{
  "dataset": "synthesized solo parts of chorales (CocoChorales)",
  "hop_length": 160,
  "qk_norm": false,
  "subsampling": 4,
  "positions": "rope",
  "residual_init": "zero_last",
  "lr": 0.0028,
  "beta2": 0.98,
  "steps": 13800
}
Rows from block 5 of a small audio frame classifier, named by matrix and row number. Rows with one number belong to one neuron. Each number is 128 + 32 x the weight over its row's rms, rounded and kept within 0 to 255. All counts start at 0. Numbers have three digits each.
Before each neuron's rows are labels from the 100 clips, of 14976, where the neuron reaches its highest value: "lies over" is the class under the peak. Only what is clearly more common there than usual is listed. The data: synthesized solo parts of chorales (CocoChorales).
# fc1: second MLP up (model.blocks.5.mlp.fc1.weight, 512x128), inputs 0-127
# fc2: second MLP down (model.blocks.5.mlp.fc2.weight, 128x512, transposed), outputs 0-127

lies over: E4
fc1.263:100123125146117118052096080053126160180158152147118136120127140115102110116169143149108107069092115150101152088111173131242157149140052155187140129153084152127151107147103129165141152093149109114105153166128154133136128142138156125112089114132169054219134121103120129097112130104169126135121157090131051118154113114103113141157118066067138107106116141141130058135146140135113194108078
fc2.263:150107138147135204079137044119113212156093115100089157100144092098114154123087157093170140151155090112063088113113130192173083119145141148137160175105134169119168104140101173169147100118152138124133128113135154109180141118183189105112119133099121104136115147134094125099101092105156101132118182145145145170085055106109161153095143086051129162133084185103121151086149184108106116119156

lies over: C#4; G5
fc1.177:103098165054107103166103114110198162193147147127156093154127117058113127142163133150131108069090134137120111139158202143131095109127121071171113051102120097089068206160117149150116121127087161080147187105161094100149166087089100123116143138130113105174145149111143118134123108155129095080136118162129157156160105145139168113085108151149113121109077160125160168142084081139201175121106
fc2.177:105055150115166092141150121178124115146147110186122123094126115178092110083121078092105166196119099115100151077074110084132119158109132098125161157135114169130165145145116143081083087109139114181146139143115083157126139115119168075126182142187142156153107147162115108169132138081123114109073111163039084151115160116138076101127086099084158129074167152138158192122117171166103132062148

lies over: G4
fc1.242:170079096137140103111170110065157149147143117094171169088092125123119076096131188182136150106085138135102105110178150113106155162120088094111120106124152140133145122126190108176166123088170115083224102136198097116200143099125098194096125126070107113158108090134136119121182121151172135132081124100103123138118206180128106098110156092156060161138104172119113132134160115165138114141112
fc2.242:143103126122106133112172163141199174145134157078174112172064104120100099120117144075098133164138078149130115119114148117099136096163128124158161181081146100074098110145118188223126103096112107132141151142142130139150134085127137125087135112188125063099140104177158138161165109074170132148083163170147112199115118096188140098103145155126159164097104114100083089089119217112138124094106

lies over: G5
fc1.2:133118095165127131119105144114114106125122151183116187102089150166051170183187151119071133139172157180153152117100125129095114145121086125155073105138099055135084158106132145132156095149125073140098115075103123154114123116122140092079185077142087155078064073106149193143147159169152159134148189147120152147106123146119131144096186098157121179107175114094140125130140129202105109138180
fc2.2:153067133115150075113100155142179161084126183124124193092081127123055120150060146082136113213157127153117173135129107130073154186110153132136156191093170157118095147169092156111143107156143121141153107115158119147125136100155171076125120142179158169157125105170143143134171154110126103097115157159072098126122189084133136105147157114150162167094113106121083102054134195154131129091145

lies over: D#5
fc1.136:197096100140075122175159130092099097119164153091185154106131139137151187176107170143108138140108183140120145145167143175099116080095079159169095080179109053120145111109171157154146182121075137110152135144088138118179096138211095164116125076111163105111103158096184148085142170140110123128123079105105126130104139216116155153067129116134092117122123086127119139126140092149167100140157
fc2.136:087059156160155123132150126112127124110131143098121146075095150200131189085104120083141182150104047161127139117100145097091058135103157134179142145085133147199144169124110140062156109138115082124101142139107125139131135134073131128119146168146166190148122121137143101118178111144160112142158182086127081119189145120133113043156114118103151132090136138159126087083107174174128171050110

lies over: G4
fc1.269:196081162156139111120181141099121093140117117066131111162069115105099128133128159171147184111162142150128126072137147160150139136151094120132104127139124146154137123122199129172148116159159095109210083091140116113157110117117183129090072113109091123145091153136164132103157129167156143130095115087149156147046204170148090129084181077176107173146087130112168094086201117141139172145164
fc2.269:128133063131106112165110167162116094174062139126109137162129089106152111019142052110110093111107127162127152165139132146131147086113139141130200085146093102150160141104068185112142151099113137125099156127139115114074139127105078173094143155164136119173137114092053148164199112091160125086120163129178128146137054107144201132132083122132158104116090173122104113151139084126107096146123

lies over: E4
fc1.346:136104163138131074094124050080137123124140109164097160094082098141087125125168190185093163136159132151070105071105150161159115110125080124146138122171091128096183113195112118177157131081126144140126148139152106099145166044177151126093088083062095157190076139148113161101096127179158078117103126120134117118069114130122100141072164146138106123117164119127109115064156138121107175126137
fc2.346:119100108126131103171225113176157140142050059133147108106089149116106125100118110058087140090088142095114136129153121159169186099145124119161152123139130104133159041085168151170089094109169086131128103121172149120103124153142111087136177140125183174093167136063123139090135130083114130076096142115063107107140139122175163210087105092125150145124177154141133169117128107137122154118121

lies over: G4
fc1.210:151033148124132140131149116116110103121122143110126129140094177100145126130145145146118130170149111153117095115128148123123156120116049040122109156121110150098109117137152138202110133120139087091135073143089102127144135126145155159085178105133152065198131126171133088150235154146119161130052150107108131136106172146127097062109136096121140132127099208027114127102178147144128149099149
fc2.210:161147155159144072079189176087167146090138169124162145164055128125161112124156155127119149159147140173167095169128126163148153090116145111161143153137094132067115109081167136183139121149116109125186121209138067176134169117126157157121090067198093082112131126107146119082130069073118101111118162158178112187145163107147100125130149130146158129131099165069115124105141170090082108110106

lies over: F5
fc1.130:123049130161090134132176143098150147095082186063156197091137121152173118144073103129123128152105134146075090141156118100115178155096147104097115148172147145152140086114153117142169123090176152087121138120165148123169131074143151120112088201104204105144127132123116110139136122082113084107073120166141112140148136103202132111093113131134118104104076175110133103041165166109153179088088
fc2.130:154101151169177134059150162122107114137172153127115145149068062137102120134093143149109175183173132105135121154116062072056113139126193121148120116119093120128076130130149106166110094123091098156152065127108083150157143145158154116078098066133084145139109118141150188147186151102153164193122160185177153132083165152088113092119141148136110111116101147100133087080121173186143090137159

lies over: silence
fc1.259:099152123138127129096067124070151107130173115201155124136146174175134139134142106174164129095076133130122150135109138134185139116113145064084082040158090103087070123102151075125098162085102144139119125124111124118138106157109063184158136149129111094089107154147151078131098149154136130175145106074149145169120127180136139144159129141104151081139226145115159147109110089100166167205091
fc2.259:144104109125139152127110132109160094115113153124138152117134069176103155184143086086120126118217132151114141142149082067113132194104103140198112127103114080093111147146138136192124128055088130083120158137086088125156163079118148107141150102028126175156084105167146123112155123171187145155129135187141101157118130173106066098095152151109129167105149105122177150070115119156158136069122

lies over: D#5
fc1.239:174080200128132131159158125147118138169131085162137116129145143130091093122136119160127183067116140157126133121127162144107095140207070067160086128050074158109108120161153163162164089097193108134157157079157138110174142100179153118133145118109050116105093140129126123118152167156145149122101137148130105156132141152129162130064122147171070113122145146059170105030134114129137085150151
fc2.239:108097055178120125168123106195144095112108126134107090125167088096123102141133107140076075078106099168090144099144148141088105118150129148148131088124112123090117145119108141160102117141214169087137136148156118105125150151150107161122142116094144134162138119140155178033113117039133105093158153087130111095163185113156156117190172146145130105136124222091155093202160132154149124126078

lies over: F5
fc1.415:164126088107123139106171104097137131107118196177158182153119112170133108211159221098079102115169133169121100127136119133105131140142170151136023111160082091128119137092116078137148114108132154144150117142145122160113053119133123172104053150147087133080116070121132189108106105163199090106136133154129091148075112097199131135145138159142122101130120131149087095102112138124122173112150
fc2.415:105051092114112157121111094116171144093084132117167147155101098105165110103082117126139131189135123175107111117087111113091109111145111186156133176101145164113078142136063176117164087157158130180088196095121122135128133113165080093132133153170159147177174133151176140220149120107089134095085166135115133155107145054085132112126111121139172125076099114117071085106194171138124145146158

lies over: G#3
fc1.306:162146141144147131136134106178134129099163082176116124082096166134072139139110168127047155167156127119106153088120132128138136164164146154086098172093121147085083164110144105149019108149148083160115128125085138165138114160159164111130169111105073110099103173179130143105124179147133118110118107116100107130103134199127115115076168129116096194137197112029181116107143125163118174143141
fc2.306:126098147115094141136161220124179156131148106129156152075122095098116111115134097102134141131110130138044141137097120126109192135183160096131170171115150169137111144177073154121162089132133134088145041066158138025150134099079149153098106173095186153087119160114157129121131151105182149110109073112144125143139116080118160175124141117147129106109141128111119101118195130090177151083164

lies over: F5
fc1.155:126102107122114116029169099059133159153109199197143149124117048161166090134143152124127099146161112171133106154117113117097154156128174170184122070103072075121104131097101102122165162076098133135132139196124158147129113126124073184140061117130078116150143079166141164124143104122152090118122185161135094157143120102138124102180134138133187128159112169146122081105153094114152163161121
fc2.155:152097079162183132096163083089139140130128165127124137192106137092181050127113129082160107181126073166098139131133108064124121116163139143187096141145066083119098139076072163088173120110130092164133151114120104096107118128144094107144107125200136150114168152134155154132147119126089099083095182178137142150071136089066128134126066125160127082102075159123091089099140140111186148124161

lies over: E4; D#4
fc1.247:228108164075096132117120139065130141145131145107157115120103128088077124208178155162099151094129149131131081108096164130127165106119106065130062083115161125107136147175132123148178121104115122096130124114145127089139196133138168191122113102075145107125077140120172173119140190192139149145127122077110140138084097133155128123098166132181116161111091122153155148028099148168139148146141
fc2.247:114088146112110072137135045142181146155113054178130118121138087119096143102121138118146099128081082129080166160121158154152115144127156130168169144121130125113146074136119146095120155109168149123166126138137212145123098101093117145132151109175149149201187134091176087113119098067166060079124155109054082082119144103155143147145097098099156163107133178138116157149157194097122144073114

lies over: B2
fc1.81:149076125153144104151121115145107120103131157132109112136145053175163153111108081138188117125139119135152152133124086112183134132102149212115133126108111115108134161097155116139012124093085120120108136168099127140119093107114123154101217077133132135083132117184150084149091118122065068150164165128144155091089124129216094092143126091103148131159187075090157147138083110124111094140171
fc2.81:180081141164128076128190130143153137134147108121114091141154122142144116129095067113125129092151164128158134154145108174112115115127066096138210142114085063119172155131198135168112078153115111131134180117139139105139058082091123178126182095133147138112136126093124109131148089156070137131195173194135163146131075127120082131118125060102085166188159132135144109152150109118190103191118

lies over: B2
fc1.308:230092149116150063148142084148124131139143154121103086115150099173106187106087080090136094157112147131143098096167095130177143174104121189119122177143126101130153115089184113126075106117087151148123089103133131130162085102114147099098200085117115146099092135174146081137082162096153134152150123098119146080055099161135107115091155105120166182137219091130148161128108071145124119127138
fc2.308:158050144142095071135154158201156178145175117158118075159103162120105087106090081110157145106135110103081144103098124162172117091125121133148151165108101111101148177121158125138078055147118112133121124126110188093093020120095143140097175127175163120101147134129144132138110080130064166119129147144101120136091098085147081147150081033110116106160151111175114115150123148157148131134168

lies over: D4; C5
fc1.108:092128159115100116087087131123117126126149076146106130154096116103119109108170138142093131162122153140156093157100131112163142117152140084162118121056141140108102225137112087138136143165139125057161085196150127123143138104122131201087113102138155140206145153078134198093119108122096115144095173126115143128142166110209150150191146119123164131148106139035078121126147213137107079117135
fc2.108:091128097116179133136148145155167145158128113125175171130069153150123128074121153032097134127153086089115128202164120049172148206149156123141145117120115079110118119078105087116118125103092110135176082089112154148130169063082113147096140139172172195148136057117161155124132072115153137081108152136082148142143099097081132185197086097133124107135128144086121142129138118119133113121136

lies over: G4
fc1.417:173065150173099084134156140082115122133124135109115118133089173128129045108127153147112179146148127134136122111117098137119132140140058098148083096114115128136118102158163084201128118089130072067163090151140111145184114128157134144057129087071145061153083149128129130131232088120123126108100123096128100160143164132131132095085182137088111105141087198091147112101170145174106152141079
fc2.417:151118117173155136068141174115145122094159115108123138100098070102086149139114140128162160109102167136152146165125131169066138052095126201139126116111055116099113126123153164152186080127101123125134176169132076113144139119140138132116095109213100076101090097128125095158180167111162138153161127174220159195148102166133169116119122133128155124113091138157144095112073183126091071138136

lies over: G4
fc1.411:105078125115135136123147123074125154071116192125134101142121188133173117158100134143159148111137098130107099164134133115129109130089110043088134128187085099137137076096159105212081107081109102116139091200105123145103147149145105117103166130130141153202125128122147067107233116103105097136085119133136141123164172119094115112123111148098148121112120204031119177113110135116137135117082
fc2.411:157114129161129080130170164102143125090082153095148153159080084157148085114160145111082140152164169185172041136121136202125136132119134150142120165063136180120111172119183087162131137154140059104161099159165108147150153151137165179111124138156145086109108152110148181085084085088110109102089151119158136161134173092180144129137145129220148167102090121085065113116148148118108122137126

lies over: silence
fc1.28:145142115208160105124124129084134125069166128172136142041116132184111152140135161099130173153114150139095088084133116141113168156160133108140060151156127105130141132126128091132097079136110107130178108148124136172155077137123158062122140093100148129110030150143129112119112244133130124146093111089115138112100198198173141111083154068126090140138147129136180108110167087136121126143156
fc2.28:093066108127059121157122131175148174093082119074141117133049137107123137112145094094124109185107127117088147117131136177106121109140164136111174136104171163123158111107081204079094093156131175109120193148132176128200107116087099118123102159143203164164169180162151083158136106131120096082072136181099083160143118100133096171106118135078167141117097117161122145102158140128098140133159

lies over: silence
fc1.20:126129147106093124071157109151141161121123105071187212058096119091129129166097121169093116129155108180129156101193131153140162091159105128106065112152102167133102097203130132128115127084164152103134162074130129125150088122159098118152056135067127129130108122145150115160117077112180131089076113135086127189174126107161138174112117158167156139060111115176150161134178089139149177115127
fc2.20:130105210089114105164106122157171127170141137127120086165174171178187108081172070107123164176139161062140126162186118113109100182184086100117130163103171121138199158111107160070079109128090153156113094151132133138133102060089111168119126128181138127068151171102103093134131117112091138093151123168101109110089157139104115118097083132132132097149110118130146168087164129082102163158174

lies over: D4
fc1.3:116152169134159127067118112107112126134182117158130156092110147160120156153184160144131159153142140154125087137109130125144106168151153102124073165080146086071119197123161064103115098070137147116193062169073125142150102143108154117083120088089066132175091145112132179097108169136134124158123109070135178110076156186179133137141119109154088094190111068116087140084080145151143094130146
fc2.3:104083081120107077217133173159156160117065125077167174176111132065129157077094110069116086101135101115155097166163141121107124102126159118134166127130148112139100146106069168122110120106141141131107170127160163088119188082061052160135142166185189168135186109113174150146123103124125139057113145126114120127182093122109148143169072139136160127088114105124088132145116105106140139099120

lies over: A4
fc1.281:148054136105120093170158122065115102173152077098151087150174105073133181113202105109158133103143131156150128150113152135148126094155152139098145124028139074144169118164128126149140128141098150132099105092114123153111155124131157140130184107149091129139143073162130183102133108165175089082161085113136156095138079138083142174105113145188162155137201077170150089151114172165114090090139
fc2.281:146166128094163115105193062098142111160176138108156082113188181134134102094142139102126125118168176152082135187098145125143134155189095112059142166168099058116196070168165110176148161146107105148141085149144119168074129118123124121096128069134117143133141114091118136105163126075181083101184129122126139092123143105048144116061122096134173152151151176137141126150142170113120104103131

lies over: D#5
fc1.354:168052126144085116122173146061142141142116114151207092091110155093113136140166135171088162101123131132148179153114146163137153041115106160160063081147094138074103190108151166124178139094129087092097132122129151063173125124157102147166166143137144082093074084123172135125162189172159192126133087142101139124084114174159104150149148115141070133129120116150153103100113102153129127148114
fc2.354:177087074100098080173220142078120126137097157111162174143163126093109094104101082097157138102117115172149144163152152154090134070128147160202133157151132114158153090101135199086139127120175106110104120150138095063088125116144118127166121121145151154119167119114122117094158105154120119126191120072121085144132110151079097125140125086135148116174062170190096133117108109137173126063061

lies over: C#4
fc1.204:181056169099127064173119151191121130151111124150178166144136088105128152163139073139089103109132131160114105122120152156154116168139116069131102092125125120125134183184133126136123110131173132133209130127081144111099129082117124121084158115086141138198138150163176135156132164177181146113080081126063103144117167128138143117082157104216130183125101145150114127067189151160113149081118
fc2.204:133095152086115089164109110098126110133106074165144118130163107061102173084185104128120117097066119145085154150103150147077129118097144145209131102140139086157182174160091072117110161118138188154141116167138091117093115124122127152122124129187066168159142157154115085176173150169174123122154123130201074129083088175123122132118094092161163147124123143163096166128083137091114185095176

lies over: E4
fc1.93:099121134154132107075096097036168156152118168151119208115122128120076155146121136132094127133115115131092182103110128119195143116117053146183122144126140143120150158160117153158146128091142132114102140149146126110118142104128125124123075111121168094214119065138162111110138120121135133119078175125124067191156138109124117101171127101062156200062111113159117094087148210132096187123084
fc2.93:190114144149158187074122035114091181185078132158105118107111114087104126092100142091176122121139105116066102118123126148151130116145154104151152131103078122148196128134116154151152062087141159150148119128174133099131148111186184111155124079106122141134124102142089123078123058122184110146177192119135141124098068131108091161112108093077115153175108187118169161086136160165131094120145

lies over: F5
fc1.57:087041080126115149087154096113145143149086132160175127128094066127155161173134205204076131153125095182128147126175130174111112127145182132151071098143108099122103157113113072140153075151141136138130136181134108113166095178150097132187080143132079130154139072165155175132190110113140132121108156136125054173123149110156115142129117127165142107111105136144141087054154091104145169141127
fc2.57:100074087128086131132124125116089110204100112100143165201152097088145109050138127120150096166111092160174132145133106154078115144140157133186149122122131113122096152103101193115148142173056105122173081108104109118166150116125098186095148107190120138129196137116119152177146128127089149108126154126117123146075089128090130154133088142131144065152089154100024151148114153112136137169187

lies over: C#4
fc1.364:108066194093151065174092150112178139152104093176167138129103109077140136156099100132160063102153138127101117136179176113088169180153153095127112098134147135105055138164104097116148119110050166116212139135156136116141169082116126090113121110163171121174158123130143080120134098138176110076107119138146098125163125137172136096119089151133086107131059114138142164104112149090205159102107
fc2.364:145079169116178076149126142138100103122113149175086121103143109129116173059140125105163164191132119130110123103064108113138107149053156105124150158159111165144163115113109112055098184119139149132146091147122145156095118133152158057080126157173087119136136098151111125133187153086132113144091088129120144137064147155201146129122100078148192120105145151156079179124112197162074097072147

lies over: C#4
fc1.359:150085152116122056130126086102159109141175136123142182130087093064119123129129088169096119086119165099148127136131154179152199106110131079119077108134152057125135183155128166189108121124148143046186125138079176100122095118170095184098145062089141107110140125142161164159143159154117168162105123110102096150109120106157121096095151080110099089117146109117153155134175101095157201155164
fc2.359:136143109169070126101104117135095132150102141117087132094114085162165155096094171126172109136156173159165164141111133161088065137160050121087116179140141126103121163135115097132144156140137101164198135188073135134093135121102148209114173110165082119164168127124118112113089057109149047135132125071181118107127103112126093114155148120116107193128118167136100162166112196099081167131167

lies over: G#4
fc1.45:107131069156126131095081131106106110085143098124111206091076161158109107159137110087109169142126163088081142081135118139107166165106132103111114136171152092124083111145137117084106104154120071149116106138081148176127124149113129093068158103098105150091100129096126172131167195142139160201117143072090113140108158179133127113097196127126154185080114095159103167066127147200170192130113
fc2.45:147074105145096123209118174108098118045070135091164139109083095083106138166080096119128081115094116101156123130161073137110089068131111140176137075071126145136085201115059170123173155135116167116080164104167130055125198117105099173145156135112180160145121125167145145134125162168126124134146158140085109144142098147120118104130175149138135149143135113088137120096110064148136144129170

lies over: G5
fc1.221:128083128132124094116125146144107104091155152137107198090056143168043143176099127125113137117154135134172125131100121139153142223175105090163135152128128083121091192125135126137099084139119137087193100091105119166103131092143136070074182109116109118124074121122113171119151125123142136123163174107105129116115176114127117100117198128125135166112148203060112174119141138227103129117162
fc2.221:062078131161111125063070107175172131087145101189151184121083157161122166119131146130112131122166113086096184145112123116104087206179146158129126135106131134106080154149091103108132098125177164081185089081115165147135165125154153127092129116137109137142109098167171155140124129051154125096087183135099122112134159111084119130141168109147146131106175143061105091074175202145107147126119

lies over: G#3
fc1.199:195122166108128137108140126083134078119175110110117068107067162111131106181072152158120146103162174150117130142112105080112144193156110138161091099085121138157120150139113155134139124158162142157107098121189132112164164094196186072147117131143150107147123120114092160110127159098093147130101143201176138076127175074094133088069134130148067136127093101110170137053171189134144137140184
fc2.199:078113110117092120126083102107129119130127096113164098159122141098139124140177139102179078127147039127158165167051169146131122130128160101186171116205138125093122174147106134160151130141126172127150092175116125117142133161106051182134127119129173153213106148136134107107153107167124106071143169082109150093121128123104053121205095128114187120129152138130065106138077147132117075110117

lies over: G#4
fc1.481:173087104166160147144100101124115153127098130110116128061141172155149120126124109099120209181145148118138122093116142160198094157093126097086117163135137090106165104122115096106088056120160106126148131132063158148145090102189161089096122092089121148091092137155145148121114127154129149155147118084135106092059175165075093128161162116154160153129138078179141143033111154210170157143137
fc2.481:182121064151090121200104168124107115084061156117156126135112107086141134100099073111101076088132138091176132163146111121142134097097099107167187096112134130153114167092113166146173138127149150168064182117122094090071170107091092188142184116166139154101156088140145169156129110160132148143193170156110108106120103120114066099142161122151118164116166074098096119142070065149108126133147

lies over: A4; F#4
fc1.396:207039178153100096158156097124122144141160098154154100164121122157134094163152082133114154096129142140171112120114102131097115173158069091177100096048124088157133111171105101175125103161172130120130117103149146141168124116169114160131177004158105094114107081127111130124136167159138134157120143168135118089110149131118104137099215119132129194140127122151161133049149118149124109128147
fc2.396:107130098133106127136117090169183118168060126167191080150114104076106102102138103142138107075094070147134156190060180145100134122106229150174154116113114090128156131106100160136169128104206156079096173156153100059118132090139081162141158129107153119164141119106171118117127096095135083068120182114106146149166154120137115114176096123146140140104131169129109103158105176116108089125098

lies over: C#4; F5
fc1.18:175069125101122142145108133061140140162106118136207056173138104120101145167149127184108088102105122140137094098126126179120150106128180095131159053099122107160096231202124174137115109145121142109170147140117142154197136157168086161171077113115138113160167129135222126124123093149147151095095081177108109136126101148150147123105111133156147112122121105137155126114109125097169154100070
fc2.18:109095174104147063122072137138124061168110148150120110106176149153068112069128110106170108182079115159133157098065112109080121129109171169127114168171111156125139163140111156090093165131120166153152111117098085143082136086133145086085153127192115112111110148165120090167199158115143113124079100127110084163088144148130132121092135084112223117110162105173115129171133143092092168078155

lies over: C#4
fc1.188:164060104145095059121171153100122098127111128076182150070122137141091129128146103126132108109117176182127112068120124157114136093163136110135104049115151078102125197154150115156092137106116136030180074157089146112145107122112144155097156128145108101134124129062127126147137109139131112100135137099104103113027164102145141093128177117164101131131133140134113148044089112125121197122073
fc2.188:133139096148123146107127123130111126126101136185104135129121132126166147084119119153174075124081118115120117151122089133100139064084083099147127114101098162126156142174165090104206129136173138177079162162147101102101083160087089193189078126135084135154135160204087053138117104122117116125165074223175101191141131124136095124143119119138113133155156079151152120187089105103144113178107

lies over: B2
fc1.279:138086137126114092158099129149117112123123165163117114116128081114158138129102100146168111124133112156119166145136145129171156088103154164060129109081116099118148157079133149154001154114093141142107159133134121058098068136140080174096205119141157111102114093199150107154084148105070102166151153113154172154110120126234122138158125091117151140113180090127156183149091147136140082129136
fc2.279:183080111167146077136173138128141131099150087131123064135171096117133111161111073119093137075152163172150121142102135157134113103114063097190192126086085074102179191115191114149109096168115117124148162146158124137117071144140125136101186073124148143123140121120136131121149092161076126143204185136129140139145128135150088109144160063100104175208176129136139115124122114157185109162103

lies over: A4
fc1.326:152069125146147112105140104132150108088173102138148130144141114150109055141108147182136124118116112134105084126128119102082135148207105107181114078082131036135155115176146091169135119119176097109144141154099111120193120122170143151114152055103116120163080087111154129173126209135180162158098100123156129110145182122138077090052216117121112126133099135148166124090162145169140113150150
fc2.326:126141108109146138172083107101199143142078153134195126105109171057083117152124109123131150123151071164093156166075150126031140118112206189171123135144145102105140121140092154135123127114160157093148161145145092073124147087135095145151129119106164176145151124114168150092160133155122090082102197109095112149136187105127107082181096160164177110083127103121120069110102153116152101082124

lies over: B2
fc1.317:168111141102128132108131087116089112133131149067146133123154137165135181128132095088199057146120128138159087126110108092197135168111143164183132160131116117096125137115186084131060159125075168101152091123069112169150091126124159156118149059138125130125087123167136099147086128174114132149153135072124169077054138137133083093130154034157163145165183083135096151118084098131135132136168
fc2.317:132111109118064083162149115144143188120117112109133069185159142103182130116117080128159077108114113076158111148152156178149110080123131127111180160163110113103158133069174145104087097156124133121061172117138197070107087127080104192141156170155149134100162136108140106117099050100071101077128115156128154159133078068103122145119092116112109139144142162149092121212138105088120132149133

lies over: B2
fc1.211:159056147140131050145091092109092146153120141118128085147138096184162188127094081120184085152126141114157100128140101144167171168085139196123163149137113065111123159077169109126042101110034174124125120142068143140124090111098123153116186087143128116116103136157135085145081132138093114158161181082114156116082112123157089136141141106122134158140190100124156152120095090117127100156154
fc2.211:129081127143106087145178151184149171157190081157134071166177125169137134117099084122154123084125103108135161154129114154129136122122116121155214160104057074123145148086189113146089083150106115116123150116119145094135071122064108192120162122146137131108123144125115093133105074138088134140181151148177144180126081095112106150182085056085105103192169133118155142161139120109181103151121

lies over: F5
fc1.191:170105085155118117099164143061100102090115196101127187120081084164122130173088144104103131143193161126149090121146098112104116167112132155163108100143114077132088104088139125140149116161133082149128135111119133167106097092149153098097157128157082108115098034118141189117196139190164168156157171138132106134086127163161113130088194121159108198120134140113141105102132119189101131172194
fc2.191:168076123136147059137143145144128174120091086175113188137140099090114135104042095051162155169147135095141149167144127128112119158091129134145152155114090116112101107107133122109085128182147132195125127082135145139103132135185160081125118147186120190153162140144155145158148126110125078044091139178122140129093135130105132135145120125190166163152126150129071075082174152128122214108167

lies over: G#4
fc1.377:170035157094088160159154139111112130170161101191166149123146155146163104128157151179136107097096134114152112059182107167114126125118125109138099081131169111159123143140126143157160159126143066098180106135125149074177019102144116130139101107114151075094145124105134132092144130129155100117132119122139116097117145116110070147133098193151116086154145128147127134028189095163074126151082
fc2.377:055161152072084131154129142137156102148098072149147133135178137125175143096152118140213106140079054135130157200106141106167122107130153128159166087136163099136101103117074174043125149120141177141108129136106135098134141146078076195154172167117092169082156176091108090118114150130126100116111123138135123154168073117081130171117106119121136085165147138119121152166112135053121071111115

lies over: E4
fc1.91:184089105122097137139120095101135115146135121101081123162128128094098104193166149157095180125153152137130117140123148126141134086086096133196045114142167092146171220172106132164144119138166106136095125110095142077118148116154160135126104037111118150140065117139123151125146149195120106142122150129122077111159147166147106109065195106174133168116118105125183150063163116196120167157097
fc2.91:168125122139146122145159103080168144139062086165128130104061113079104146034117133121127132082083160111115137161142148134107125096099164157179125091143125131143161106082157182081165100103202105129131114125150149089093135101090143182085153123179131137164156147103133106119150096108160090079103115126134111167136085103204124183163089071133120167110181184073108167146144118119068115109137

lies over: silence; F3
fc1.320:110131094186152116103124098119164144155136136185139182117086162163103103139114122102080195109104134107137162140149152092195125157100123113096105117163112089079097111162194102123085125066154094139178078172108141135151158097141105134126053154089135126119077107138147139144125119139189113167099113069140113121072172159109117121136107130110216109115161120117090172043136149183176140137088
fc2.320:172089063117118144144114170152100042065098170117118133119104147104110117159098124119117086090135117137117141096149090103133110106121090152133087089110112108136142180134083169161099120127140142160111201104094083105064161135188119162112124094126111148093092113135129167155140170183141182130161142142097137122134152166118081055108216164168098130144154089116141125112098055210152104114134

lies over: G4
fc1.487:161091139161130134122131137078127103102133156149141115156089137163124081168140169155101160104137145121127102103113115087086140146118088114127044127127119087091127125160132097171136152113154086122158114136124142155132165161116141157068162054107088096170076103120135164136211156135176181158100124118122139131103223119199117104093198127160131173113086170089122136054180100189110126147149
fc2.487:131090159152133086121147130139163142136188104151156160147107072127103135152158104098197207127153092131124153184077140128077127114142232162166132153119078101098094174152089139114121099102113181089195160149123133101150135102122105126101087109135133130152113178095157148121169119119130115123125184145160103166129152156135134096163108135141147075154107178068135078051124195108141090081114